From a checkpoint of a small contrastive audio-text model.
Model: 33.3M parameters, log mel input, encoder norm rmsnorm, encoder patch size [64, 2], encoder layers 12, encoder width 384, text encoder width 256, text encoder layers 6, text encoder norm rmsnorm.
Training: muon at rate 0.0017, 9100 steps, batches of 128.
Data: trained on synthesized solo parts of chorales (CocoChorales), 39062 training examples.
Rows from block 2 of the audio encoder of a small contrastive audio-text model, named by matrix and row number. Rows with one number belong to one neuron. Each number is 128 + 32 x the weight over its row's rms, rounded and kept within 0 to 255. All counts start at 0. Numbers have three digits each.
After each neuron's rows are labels from the 100 clips, of 14976, where the neuron reaches its highest value: "peak on" is the class under the peak. Only what is clearly more common there than usual is listed. The data: synthesized solo parts of chorales (CocoChorales).
# fc1: MLP up (encoder.blocks.2.mlp.fc1.weight, 2304x384), inputs 256-383
# fc2: MLP down (encoder.blocks.2.mlp.fc2.weight, 384x2304, transposed), outputs 256-383

fc1.512:122166032142150140120154154137124160090145128153113072100147125154158200119122149120158162160173152136067148082152124116152131162182185198115156098140146122149186161091125176144096149138108125137095147104114182088117147084136135184084143095140111148080118094058128116144120153134116113098143182183167095096089080086172121071097085151189083042130135133083115179166150153124103094094139
fc2.512:186155119115149142101125211157135179130151224131101157145127164070199166220112167144119092139078151150059112130115159125165152115144151127130130130125166161199118158105151182115108157092072174124112142171136097074160083137187092137095144120151102198092151114140117170149146101092123130095096179121140071088116110225214134120104076149169101122082150077112120154144153164134136124080121
peak on: G#3

fc1.711:123116128089097164098175181125063119148143103126113145126129163154142121106080153093151141189144104141064159065157121189135151106124153133111076138108150142075136127127104139159109142114117095094163100103158172105171163116067147151098130207164127080123134146121142134163160114101144134148145092180144070125146104097126124090156165174146118116149138113138141126138110099133135146084136
fc2.711:156113173102150152132219194084095087124147170130071158112148105100133144132102067182129170102143124103097150048061166177114121056068117105136114094109184109057095074126137196169122165120077155113141193137079134146072109162162173133187107197103130118114173127162183131154112139125154163105133134121122152086099137157196139093147166156112142116210147151197115147105097146128074140120150
peak on: silence

fc1.85:130197095132147141182151155127123148054142116186131080114115153173162119116074126075091161147159154125082184162071171124120100141108086104164124154156149129112177098133101110179136110169100206158139147177174124102149125127107147145147159164104154169139177172145069164142143107102125108171116129167189102146211115110172131093131140145120189085109082159121130138156181114144168103101104
fc2.85:168196161185099113106049197167176208137150114119095091166206127159118125200093149127130136107187133183117084147134181119152110141086088177122089095139147110093111173133118144109141136145144105156174120121100152159112105164146167135149088095116162118151140173150077130179148111178149148157119140169205110100158129116144157140097100142150134098140131135186149147125106124118167195081117
peak on: D5

fc1.665:118146122145188141108033104079121159182133091154185118156106095142102125149114149092140063112081121189130144139158098146176111089133126099102122112186132122178157098087153140080072135117087104084115151085123091114129125173162111147146095157117143121135081142150157080120112126136115123133125156132132137100127097078130193138150129125134159158059082153155137125098068098143141084054131
fc2.665:067129139173165113121084119083139131111144150103137118144101074145138073180104140112115069161092097218151139113149166156088103173094159085112126083102143097137151155119111172170080090107126171119161191118114134144164113157188193128100137101107151149145138106108130111143187152131119108128136144199133116128132135161184123113106087105089126154091087132176172177090106091148112121133129
peak on: F5

fc1.605:162122165124154134104102066155151160087078135142157084079052173150136147170192095130176114159096165101107108136090118156139138169121086130184088089154148112169112095107177160147138073089116131109118142123117082096070107117154124100140148156110135110102156162099181149188114182157144110158098145123143136167086208156086128147121137167204086141169121155162121124129094104108164112128163
fc2.605:132138152140146130100133111124135134109125179157101045119065124150166137181134096144127143140179138145156079123088188165093193100141123130152112124139165036142078161151110100081156115116119178073168100159151109156132119124181110138074099175105148163119092145180115090168125129126123097196154083107178135154116201115155124181146113150159105094184184150126163072110119088115155154100156
peak on: A#4

fc1.611:121099130189125188138085126121088096098078090146103159106093110120120101167126072200090153145131114044082066085140123177136140056131133113087089131159108191116105098148152148159101153142209147135147133149205178101207121139148106134226177146124147126141151089178123093098126106128146051089112137126170096143178072128138130102116137139158111124194117110176125129098139099164134111121151
fc2.611:143109125103086141067062124126105105108082104083081160160146116093096098135173110148077140125146058097128101067138159118173103076085164057076108168148142151143141089128107088158098137169179189136119079101160158148134084124122104143125078174134125132194109112151057055098123144096140131102178153115140086159126184124126164108115155093167107090101069097158146127147087143169163190117193
peak on: C#5

fc1.437:192166115111124161140130154169137073139107104109151124098191153138095247135152176136171099134081111109078147074138129124147094164136155072186072132138198137088114124101136094149136131154163083091162106096147121135087174150131136131074099182160198133075089128160111136064063187161098163145086131106181069124140098154124103116137177132130144128141105177151132098092078138122134128065158
fc2.437:199156136116134093136087113066100087129121180116104128109159123125123206083109161146134152146132107114160068152116179170143163142158119106175101073166166141168131116071111103201169184174166134126129114130154069116123114145211125143088141143138163149107143088135115144061101155148087125145078130184120111127066149114186087096117146135146104097127128150126151133147136134177122164152136
peak on: silence

fc1.278:155118165216082130156095138141100070133113156143177097171135096163161114065124110098115151137166163176072137194153121089187132139124172168035079160160191092188129108126142145163138130184138147147106120193156091183104136116140132104183124137108133152125127147097104160100120119117121113097111091154099151156140187135060094134112109109161125053093062108106116133158100075179127131159121
fc2.278:128113140126131073123068142146109117133142120148133149228189148158169115137167079136084123136128224124167127110179095103086150113115180119097114126099167168103105121101097103115120133148113175147172093121118162133115219138147155103122089101119140126147102192096115033140215187164138110109144095147131112147163149103096088093105124114152095130124103162176121127090107128200123120159126
peak on: silence

fc1.560:107103155124139084154162113111113173137148120151115134123105076085142133107109177157115110130198104100164134134121135117134169122110183116049121121043013123098095135159105108096117120159155121129159129178159134146097105112134130155113116158103108194152115124056140136131087116186119097158084199077174177103120101110082163098066120143106129125104170155144152144207149083094088085114127
fc2.560:142179138144174158121144130102144188148131103133097189127114131088077125100079090111090119155154143172130104136156140144091182163118187106123126155092065074108059122166087133096134085131134060170090127166132144106126131130115168140085090141128139173121097151119159107152140136130092157146086161140170117136111103112150146108123141064118164121066132162140109164131088099076116075101217
peak on: G3; D5

fc1.118:107161139153120127129174084129075131156081159158115132148190113131080142129094129132162133158144140131080149127165117094168147151169140148155115081116091115084147065156086105067096070152112147140145020118097175093112144038127084132166135113152175117115126158078181125172122136128126084169056166144216122137110100181155103106095126138096129102110122121145130187166166095095092124148176
fc2.118:121135159117131120103128129179100146136133125163148116119143137126104168091083100157117147142155164133110163115096114125077198114057135170084119142096125159155123133164158133079119048138116133156112058151095156159139131076097105096124143098150130171073075153137146094107143130133036095149067175141102130149072164117184138092119182127124096069124112106140135139104108146091116119169174
peak on: G3

fc1.742:106101166167148116171072113112122112116093104127111155071166083125103206154093144212174121124092168114118121163127074102098146113120098079131079132118107158098075131146165123124085134125126181156131138164091136103128170146140166156127129103132140109181163139106196110205098099199139109102153143088146173060145155100155158125107120086088135127113120085167122081164139057162139156127133
fc2.742:064124118154114138193086111149101115095128142115114109051100111139080091161181134143118075120107157108069122155084085095108115101147119058108146072164164062097126138146132103141099201154108154145032132059171144144123136117165143159143154149163143088162079076114083098113086136170153163103191167088098115055125167106178110109141160070093129171122188088135111131075176119096090148160139
peak on: D3

fc1.729:146083100189142086138131106104116160114118079086039155131072092073075136079114118097113133113132142103121143127142125113086174131125124113095172213147131149101113155103177101107101068173133191131138136086126059128150132114155123099193147133048163061151107092133075103127098095162099120144184132133087152162054143117145093126139150154169136120125087140141125131081129103117109134183157
fc2.729:130151120193119130087123117127131161125070120117086127144157099090083160182085118111067139110073068189145140124118102097198185091110144102171140176124080154088066129068138120150166126127115117172110193105107144187102132134183140125110157107059102112133086129111127136140122020143138167165148151186130150141081118091163095151143172179148131113201089046101119142120113100011154205145130
peak on: F5

fc1.329:126148156123091142127080093113140108177138066133153100133178082137126096098140157178121155160133119099150171175151173135132134165108095125111168118078114124152153118122149121148093155138049144169164144163100109157160140164137127121164086158107185049147082150059144106131104116106150181077174151109106129154165112131151128167129085161152168090067123136113138140078168146165155110098094
fc2.329:087125181155159139106135128068126094153091127134185127091183123142097057106133068156084116112086098153183176158158100103092130168123110126112164117119051118162203129134166205125108183158091138133143147112119119158151141197141165152139099165145117086115056154125126120160146120117151122100146122160160125097085119148181120163154085098186125164043130168052138161105119151182123172113128
peak on: D3

fc1.352:077190153118124147143168126142115105099106120173142143146107189089123089111092174120127091161176113119173141131113151111115158120153166166115160112093078062096154146151142110128110079154138091146132111124167132170110092104116167167088068145145176131113148099055112124115130135132129140142048128133111144101139129103108154163114100132080159174113188143145155110222171107104078088120081
fc2.352:091159109188107129139149123171151144121132131122120177120149116091122129108086097120098087155153146143088077104148150153070157165106142123123132120094078092075107132144123142152129086114173032166104109166146141100138169095090136123085085139124153167095121131083130166138104168122077142109102138171126096098100113090135151087135141104069162077057145122111186145109092087076097102092202
peak on: D5; G3

fc1.447:167146127164115141149131160118134152050168127106088107132106089132135160124021132119137151160110183132124128100144148074204134140099164191117125157210137099159143120089138115172130124152182095160142109132132163089132140136110115082096126048118097029115156117102130135120137132121110164134095099137088154157116129125127157073119092135200113129145128208120161093122146155119139171137063
fc2.447:134118074175183160136141146138195189086198129115074166147087070116152093098133156149166103070061174159187142104131138074183088143152204081111127134129119156177097141111120116127164138150131061088146127139117092094054075080149103113073119095159115111126148125105126102143215105139088125118139147114067135109133130073132116106113164124165095146125162150147124139081120164063090160110132
peak on: E3

fc1.478:090192115180141088159143131133136159141118106082121137103129137183121101163101072086113119143148114133203116125134106110108181188155088128098111138118173149117106131130181142155149092133115096150157137106118180109158152102103138158097130158136162099134138092055129122156124212125134108176035086152092130126060123163053113116183129104136091102148167099098050136126127136132135129106145
fc2.478:112121138146159108160079195192129109159161149093135154113143188096112171167141153056113111065154109091169143146100178118108126154117117158122155161147147109099118156106124111136148142169126148149147126127118092116135112102103107113130140125159100149108061119066131135129115214117184133171063102134095174115087175140104130115102132101166168098097143127047132135115139157116098115106157
peak on: D5

fc1.334:110144137207076199083168120172113117157156090119081170133138145063177127145111164085150057100094206109103122150164083112111171150163146117133114185134112128068070092138147121194123143125157152148138118171108090116158120112147105133111127137154101120136122076167085085135155092092185152089096130072119080165154091196123124115118118156129035176109111127120145111104043147207132125104115
fc2.334:097111106178103198156156171143161134116140083131109148137118127122148099079102139096122087111096121151108109154158107109077187126154102133105147156166072196100085113180130138180165120107185150213168094144077134100138105094131067115144048125176079095173102125149149099120163089114094111118103155102118142129114132195094106094160122168184045180161147138098163158147089178163120189130184
peak on: E3

fc1.95:083158101084074103135113139131152116106139113169139164173071137119122162113149134143128084113122074134138104102119116182148167114122149126108117124136088128152111104142157209118124130139204167129121134149120147156133094122144131106117113142094140165175181156097113082115066144173160153161055140134139178059118053164086100135166114152083124163110129141140160157125128088113130114124129
fc2.95:095169113095083088170108132146147152149129149151139165157156139181091131092114142127152059070145164171087128094134186100096131128140127113101151066092149149133107116164093145093124181158215155155131122108127180125081187118141157065093115095166131147143139146160130067084115114154096097179132169153105092116126115129085156147157103111059131113130122129118066178076115084092122083090167
peak on: G3

fc1.104:085154080132120176090098110134152105153095066167129176070125142084190097070099150112141125124142163169152153135179142085147093182089076122181157104160162149166126149090126124157102079113161110081197153133141115099095178127123177110104169124120157133170127072101153129141151130159108144111146146136088162133163120161112147153132156093105129095083108077150156159142074194157048107102094
fc2.104:087169111124095117100134193127143089166139144175094119090179149092087119072079143174177116086130171130138176167126118081100130114088184142123134144096134131198184131101150062106125160136196133136192118122115141125128139135119154173121138138126119146108187159103100124123104077129116137139132139133087132070084118160161154127145125140110090136120070124116126092084101135165078130116111
peak on: G#4

fc1.160:100142126118113148132076104067098137097128141119134108113117100103137144064136131093155116109134098135148114139202108152069116161120162065144127080117109143152125119187128111066143114075114098105150183115093095033064115069154165097097107133145149134118138143130126134204210145134186148099084117119175187116161122080165158124127152138151098088178142121147061106125157157111114094169076
fc2.160:105143159120094139131158191170244132140210108159146121129152127076136085066085138160100116117097131104164131152146139154117152159147100094130104052205137108185115072180129104066144105119148156103115129140078111091067138127192113123104102107092160117096103173142136040138127122121201156104103126150125157100141132191152096103081146099158147123132102088104111120086149190134158133147109
peak on: G#4

fc1.603:116051113122153103146163120156103071130103088113178163097153174142164159176146141124105128145105131175113181104141114157101134169164150115166129078089092145115126136150134075098191100122123136124098154117107131122130109109109125157142161190111109133133159144074141131179121109130085135100168172102131120101123116152075169135164073109098142114149134123110081140152121199170142157145109
fc2.603:111056092105126169184093168148095112172128173116057190119113181121080121064123157093117096089114155107098109158169076139149121199139113092130121105132089141135097142137125131059137092163121152080105178105131142128147148142097077113083167179193124084089105134131140169126079126122123122103150127072106106088147166110058246171188087129109150169100155154074117118135103129134143099181109
peak on: G#4

fc1.54:145143128127061158116123111124157160144124126180097149159087161123111146127095115173158113123140129082131063160101161119160116150117167149138112191105059104120116130163185156059116102127127147127095156115103131134070138137103112193099131156133201115131133162092084123058069176223120172164098134098143084142099044165091097086095103115068130116137164132136127146168087063091070095142170
fc2.54:115122107185072119118155136167055180157195133144177111153160131140137094130139079147141085183203136174150069120180121138109190123146131160116142113139121102148131144165187114085151105190133125119079114093051158139070167129190079118084137095125124101112103109188113104078104159094161162164096180120147094136121114140132195162081082094104106094111156177053144117116174110145096099115187
peak on: G3

fc1.51:155086143134126064123149059127198134055133100176135171138107146032193153137102172147037105091150092149090210122176085134117153145165128086106132157093133143125057169118101106138105113195122129121094070178097091078147141117179105109141077151143106142141184064103021098148151162139089126151116088185124061104120093123167121170165096154117069118147143111099086167156164150099119157107073
fc2.51:151122105168144185093079126090142086113110162126074111099089144142119129146108131121111096095136039181115082141180093125180106155170094077088151123163127136140090138118085120171137156125109162100139081159143142110124113120142102115083150136109109172127105128139053122131136166114171134221152146121103144162134130151143096102114117114157092153141117067194173083132144141182111145110099
peak on: D5; A#4

fc1.627:095189134112105162079127123137175137105125133182137093134109127115113170147155056112146072094132166140117105150194137101148144150083156087144120101115074086093138090118108133125153087154123119166156111157095119148133109131160127160192119182156151141136154156151123105128116135115106128144154179072166165126112120111167126184119096108135216096123107156145152188143161148111082151095112
fc2.627:133156063143127146131146139131136158182067169154143129142162132050098152099119108161183109072113152152126109081156146141089139116123130068131089078074122072154165114216116119105121159186129108131132118112121122157139137171117147123119120115122102165085112157120090072124160101102137135147145165075119142128081092124154160113115093142114144118136149122118122113142145143146154109149090
peak on: G3

fc1.113:095131076124150143109140071103079158133107146169179104135162157153152124144106148098144112141153132195160170218147105111148108108135098136096089122191157132185134120091129190084135145124119134129111132127165101184131132174148129129150165159160103122057108118110070119121126125117145112146099126161099109107133125137167113127112148118182044173066091114117141163118144147101109113108066
fc2.113:146103118130109090091138134125046124071133122150090139121196171138155096119136106090148108164095104169188113134149118140190171091123150094127056141137098156141116095108091194128146167132095151115086137167073131159130099051145108121144110182090185138119186197176130148139171128155145068103135156135114111059130081148153154136118153066159089110075090100101154159111133151106101141149100
peak on: G#3

fc1.480:145172092128102153165072093172133124104107174159143090120126122110195121103117175086140067090117125113119135145161159093132182087140160161060114082172102095099113133107140097130077127157189107187095062151123124125133154125106072080170103127121087103158156057153148110150141046140102154190143188167129153181129115169138147127127149137177126127154118158142164126158107104153103146120146
fc2.480:043093095136075121119115129158165153125082135165100123116104115120204136056143141096127086156110150198074123121146118142179131096132198138108171112143140103117102144136156129137090174120155119120096061110119114121133174017084091102172143142140039115146133165169158113163157097121108152192074146170061121140130141152132138133123146141197123093184194103112142116113110076103104116121125
peak on: silence

fc1.299:127124134175097124138164098129141088068191090095106183148135083108151185098092180127087089066124148100095120129160135117085078103094158084188169184148133177108172145089128117141134163151164149216117131118069176228183104126074110105130104114122163083167177102194123163150171064165158148129122135069188060122101112153102154126093149137139126144090130146131119097182112119173088136103114
fc2.299:161131097166124131196122131098111083110152104139122120119166153115161138078085166114112095172119155050123075094169164145132066161040127122179147123134141153058144084138155120133154149089101120151077173108131143175142169110128061085150079119135183108131142108194155165118136151164104117113089087099114100086091125148122146123075145154139119114119123067167140068116151109113095121144157
peak on: E3

fc1.591:108134115144145144122124161083182078116169134087186123109208125135119159208133092154151154130106123099110139151192092126123126132110136136209165113101120112041126142100133147090146104100116150209118136147100142127129088191122169157180118066128131060177153196117114131129175146152115092122173110043162099155090121114128156134123155142145167134062152159081073164138140107135119127112105
fc2.591:141117144139130122134069141025117130078166154113188081139167144111147114186093093152149127066081097141118117131170143117132162135122098111123207094075063104180155165199117157103160187138068167122118121112125171135108104247106154151165161102133099027129132157129145135163154083144170113131128142056170115167108184150103144132178177113182164180088143137136105100135103171128123083124146
peak on: D3

fc1.680:111073136082112142143151061117106068135089183196134140141120041105087148061171120145102156108175116116087111083173139120164147181158130147117133101118086133184160095203082126189126131081143077214104122137144162154146150097138117152106113139151125086093153082176204149152120122180134131136143141193122173126099185158174130130127078121106090108133109109119109153142165113111086149153143
fc2.680:135148188120104132107094099142065156115099117174139188133153088097118151110173120084143190117184148154106109162058205150153122188164137114145157141105162161098140083158148164151100119111084140138061152116170143204148101109131133148143071133123145179093181132109174177136103176147161094103104140141099149148098166153191090107103168109100091086117146151123135170134063131098136106117176
peak on: G#3

fc1.364:060134117111120095100138120114175147142150149151189120120123139129138140117113163048136130069124058169133123158136113124137075126054177109123176118140149118072137097138163049072151100143117096205058112121096142168141089151159081084168058177093149152154150103122165119162155087139165148097108117161147159147168072164120190111122138104162098105155111097163179232150121067088171089097123
fc2.364:110112168151160147099132132135085228212154130146147130134158118074171115107114124119108109083153128131123106183164153103095156153097137108148152109122089063062162148184118102140148195127207126128150146198106128102126108170072092089208042162164148175130110168104153132183142071106159137142084118195149099110110154096135120135122113092168135144118155107130128149078116149133130144101148
peak on: D5

fc1.553:104068108123188143155171162134110189164154129064084093128090173072157125143177119130103152125112121136107115059112160144082159135153061088142162154057135125119092198092087098119082112182139131088175116116104151126184097128100150163120151128114114125068139072123060136164163149181092083117154154061080101155186164132164189078069125141141107137089174131145121185092077158085167072124079
fc2.553:086042082141129105157135165124188132145118131093094156159141133058170079105094095187175109176111098109111135125166139135125128097118143102138139133127095138151134172163102138158150157146120152136124138118081158109123120133181149175116120139122126129087121109120143124124138123172127110079112178134096146203078134117157208096173186188133109103134165102111132164084103125106210141115168
peak on: A#4; A#3

fc1.765:066148119068126143125122098125126168107105182108113159088075151154125087169136154129143188141111125122116138067060098136117171150074103185127155130075150113149130176150102114029116116161132129090117174092140102116110186127124195130095187147146106150177120119098148118095074135104122098130126103152161126133207120145176153142148151132152125144131156105102148173159123116146118154175163
fc2.765:054124067118157139131109127119181173115128173151095113122194166119083140129140171127116183137135142164109134064049077121180153102090178193080120146107098098126124123142176100077107137180148120140102120087065128135118100139126172142126122161149071144109130163106120115107141142149120143110164117141115158142160132129116121128125108146121130145199152154104142109112168128158152126059092
peak on: A#4

fc1.365:081160104116166097164179067129145105136160137090119130166089085096122119119142193162150137091142144138092084114199122113120163032108141183107138081091110076132088107090108146119069092123090170066133141157159119154115120121104109114122154157049099137158135096076140113103112115146109089135104159110192155140118065130137136110164099163105136170016123109166100148144124123077105132158154
fc2.365:082149133102147115122161143163156129118154127088171142139106134102138154131090174131183159066138143177130114126154167086088180125137191145181175144066105124146129127125122144108095123173151126160139122120127140150155112122130125139137131140075095192157098098093158134120140125131094157135101198186192149191112154182132135094136147128095161146116083124142141144092127064084091106150204
peak on: D5; D4

fc1.766:103137057107162104162175069077143132131117118100105121128101128084116124131106186141157180134126133134169115132151217056119170140053147093130122163081121131129104067106137081077136145118123139107064165075176075100171124176167134133125184113093112153141125069122138133117130233135108165139102141146073133124097121089146093086135115167100132096132091144128115110132111106155126049112123
fc2.766:069166163164143113154129108087097164126089204107123136144143160093141172151185135151138091120068165128085145155112165096129181116132176136143112102092127110105061110134137066104142098169140189114103157104112074060149138140157133159133190084070135156129130135147108157136151202122103112113079081169117097104101121124092110131142107150111196153143151165129074124128097115159180063117154
peak on: A#4

fc1.695:102151140141136126135165097123116106098123130084162085151124140044198196092182153102148149124118111119129137127157129082079196080106151137148133174123109115127085080121063102149123143139114093150117172147123149082125143134117157084094179117118134147167157152197145151110171154130088149141116175102141142117096122137162073101154069151134124131116167098173051120151099114214119115151131
fc2.695:129130130110166116107221077074147140148100142076180104151139114081159127129126143156137140185123112149113128128121132114133120104095147174150137145157115118141062158178103144149105196125080158095114159144128147068209078092129150153079210136119079114084141085137107147137095156078109115086111155128136149159150112188162087128158118113119161055117113112139138095121106089128122080106145
peak on: C#5; G4

fc1.439:103103112121178153104153193062070094113176106173152093175110077181172122136111100168098152114062134107095059148104171154092111091076134204185126108117107168139135139120107097112113107172127135158137182114175176089168102155123133086117116176156134142105091122137131160140126092119086056139148104078133155125121105093109168113140124131083164089142179106142115166152098110145126165080145
fc2.439:145094085143114112066099179151133149133154069115114121124093174197138123137098135152079194114172151093121159123097156173179114102057103183132145118085114137097134136121168128132120136170106132079085138090176140169064077144141130158125097143129110099143122113156192119118083152137107110143163125073075175092122158109118151133094196101152165120186124146159040137131125161151136179085129
peak on: D5

fc1.181:164171096147111094129174119133169158118122193142137099173101175080153137124139091105195120158150144059132055178114114129174115147161156110148133121171147128154143172131077173119161066173096065141191180148110155138150109123150126069123094157072182140169136090091134124046153105130123124126161150106071157118120135153126134109126093134143112116180147133157118140131165159139152082108167
fc2.181:170176084137144196091148080137154163094141098129126150129150135147168148121075125177128107094138140068209121073131146109190124144119111131098125166096156145182121111129089169139189081142083141126127160114157114140149126068181154053135112118089144144124099126155129120089197151122138134162083067134067139113091161125139138153098203110112134147153204124125087138068108135152141126113140
peak on: silence

fc1.586:110146131138181100132125106122130042195172193088104103141159142125114181126073128192158156162135173155103153085190099158116143157133120082119147134158125122160171066099086110108167122148086115131151132103069091191155149164129142115165141141083172140130157113127153114109063127173091154069092107138164123100123094124114201129084219134061095178124132117115123054090081179099091110128065
fc2.586:131117115090173102178168103103102079157131174130153161173126111079110179110116099080119093220151139125159149105156099149156161153159107128120130116143136158162112168148111118110175116106074091082192173166092114144097161131134141149194133093109176090109194094139117179084071159186097150072148127153082107101124099097143143066109112147093047126130145131113126100145106131127129071120084
peak on: G#4; C#4

fc1.548:183110123113112180169127149175091123070152142141126120136085205157129078119130147119121086132106132155101117179121117124154212161097131174144153152123141150132120048139113144161150175176123120155164108110145140134142161090104081075133108106156086135095186092124103116093183126090131067151155176091182109161185071148093079163069096188104121132160103132066222138070109129121162087154143
fc2.548:176096135162154081083128155156132100083161163135082158142059185129103108116134154081163133098150142111135121139130153117146148171131100097129152179181124125113104147121082143121088123169102123166115086134101131116085105097102043106122104168129120117133083147150139128095219167154118083091141190107097155140190118156161096192124136121107108150162053123118175123086123179066154158118130
peak on: E3

fc1.220:153177123151071169137080107088144086132169128141128126121093053168171163079174155128119073128147109198118109177064065162149165081109126127160151115132122134162110109095086137109147114127084064128161132108145155088136143091129143172113119105108147103136169066129128085079070116099069110145159141095104128129147077153136130125153171171188063099090137074153093146153109130185113101127090
fc2.220:103172126139106131128111147083101109088111134194178058139142101082110105129135140101145076162097075137169133117139184051117135093107105143100097131132066120127140124091070178173082137159098175146066121124087113116144116102146139114146195139139106152107189126129197107129137155119086085133146118197141100139174053157174073170172095094140122103118171183139195159127170143166148143115152
peak on: C#5

fc1.89:177104140120165179149150119136144186151160091178137163158114123116135123108086089131110096123131114086131140146150136114191114174101130081142108163105154170134152138192128164137157148185124087140134162173167099098122104138155127121098050172118082152182119102156103118104189094104133127135158140160165115195168121083168126133141168131180157095125113121099109128100103158106129144112128
fc2.89:163153142145179200119156143187148187102139133123148104120103137161156086160124101110130114071139089135144142117134122161108102152108110132216163186144166116102115158111143157187116118133116151092135113174148123056160099050178119072093084179122081114145131123160120133097199061133171110136109159115149116150128153114192139119121132100223159183111126089102181116123110167112100120129146
peak on: A#4; F#4

fc1.318:146127180164174153151130158089164112110121093138184111141110102142169098183052177186194155082144135081117085163091148120099176080145131144104137153083201049087136149130135128163125129121153133096077111133082131178125091100134134165106130162185143132146105142130164135107128093146117137203138175093159122151112157119132080184112177169083156142094122127106161140120118096157109187152136
fc2.318:177159208123189132119165148074135144145161100139140066092156136117091075147069134149192124132133121103077074184186139101084156082152120111104121120035132061085132103103166134129110154182134122094106142142104145121158162156122102173115112090118098144139145140096128126158167135191168115227060136074110110172121126151153070137151102167147158126111122108122168140096117095128121153141150
peak on: G3

fc1.199:176177114119138138102182056120128138092165186177122097147111108131120177159134072155123069167162098103213162154055107153131145119159130093107117101105110099164132101107161209106176109140109124119102140115073146135131155141125127104194091112138120118124161113147100133099119141126149092135125133082152045087125167148120133192117146212162075145186130074089153196132093105127058160115118
fc2.199:164106147114144118072176085157176078094190095136139082090167138097144248133120146122125133121124120106088129081062163060071074122141130188103126158145094101162139114148146139122160114092104078143209134072143135152101167174110157117174105090115127068102119093147159164106154145153123119185146121164156150117173161118147125139138141129139074133128111088117145160132094105186149061068172
peak on: silence

fc1.0:096095134165087167097145172099200136107115076148078108114143126140181086096138138089157076133110152090151109101153073107102101144105132170152140119160090179189060135146098131144126147097223110098119099158129128067071090096146129163066115082158072133142114074085160120115189135123105114164178140086157078084150117141156124087118169161146115155111163179148181118061128114094086130084142
fc2.0:152156154172127111140141156100168148131155118061117083158132171140156079086136162131142109126129171153118109139141099126116113130131155095127138129107133130142132153101119088104159112133111107135225105125151094065083096111111101166061076043146138151100137087056167091078193111082110189144119109129125155105160134114106064134112167118166137140121156146136155080075082163138132135095104
peak on: E3

fc1.536:170063088109100109162101148112162122125080116176157094141111087128125189169141093117163125096124117121117174154188126158150139128143169162170134143159137115167191169120156155129041098105116150103040137150107114096105067173143164140166110124146198123079161098080105126150141115113091120189092127180105173083107153142161102078131091117076095134122119134129144124119122153120141135110105
fc2.536:157156122113080160100102139082091125133207117150109093141123103123137158085116125132148089085083111116171127093107155132101127144168149117156123102146144131099150175109100133093076171191134105163116108075153131148131093135140130095155116138057165156090148100130087125128104119124097147160115114157042175097131096181183139124111087104109108101164128113097125097157116138115215127117130
peak on: G#4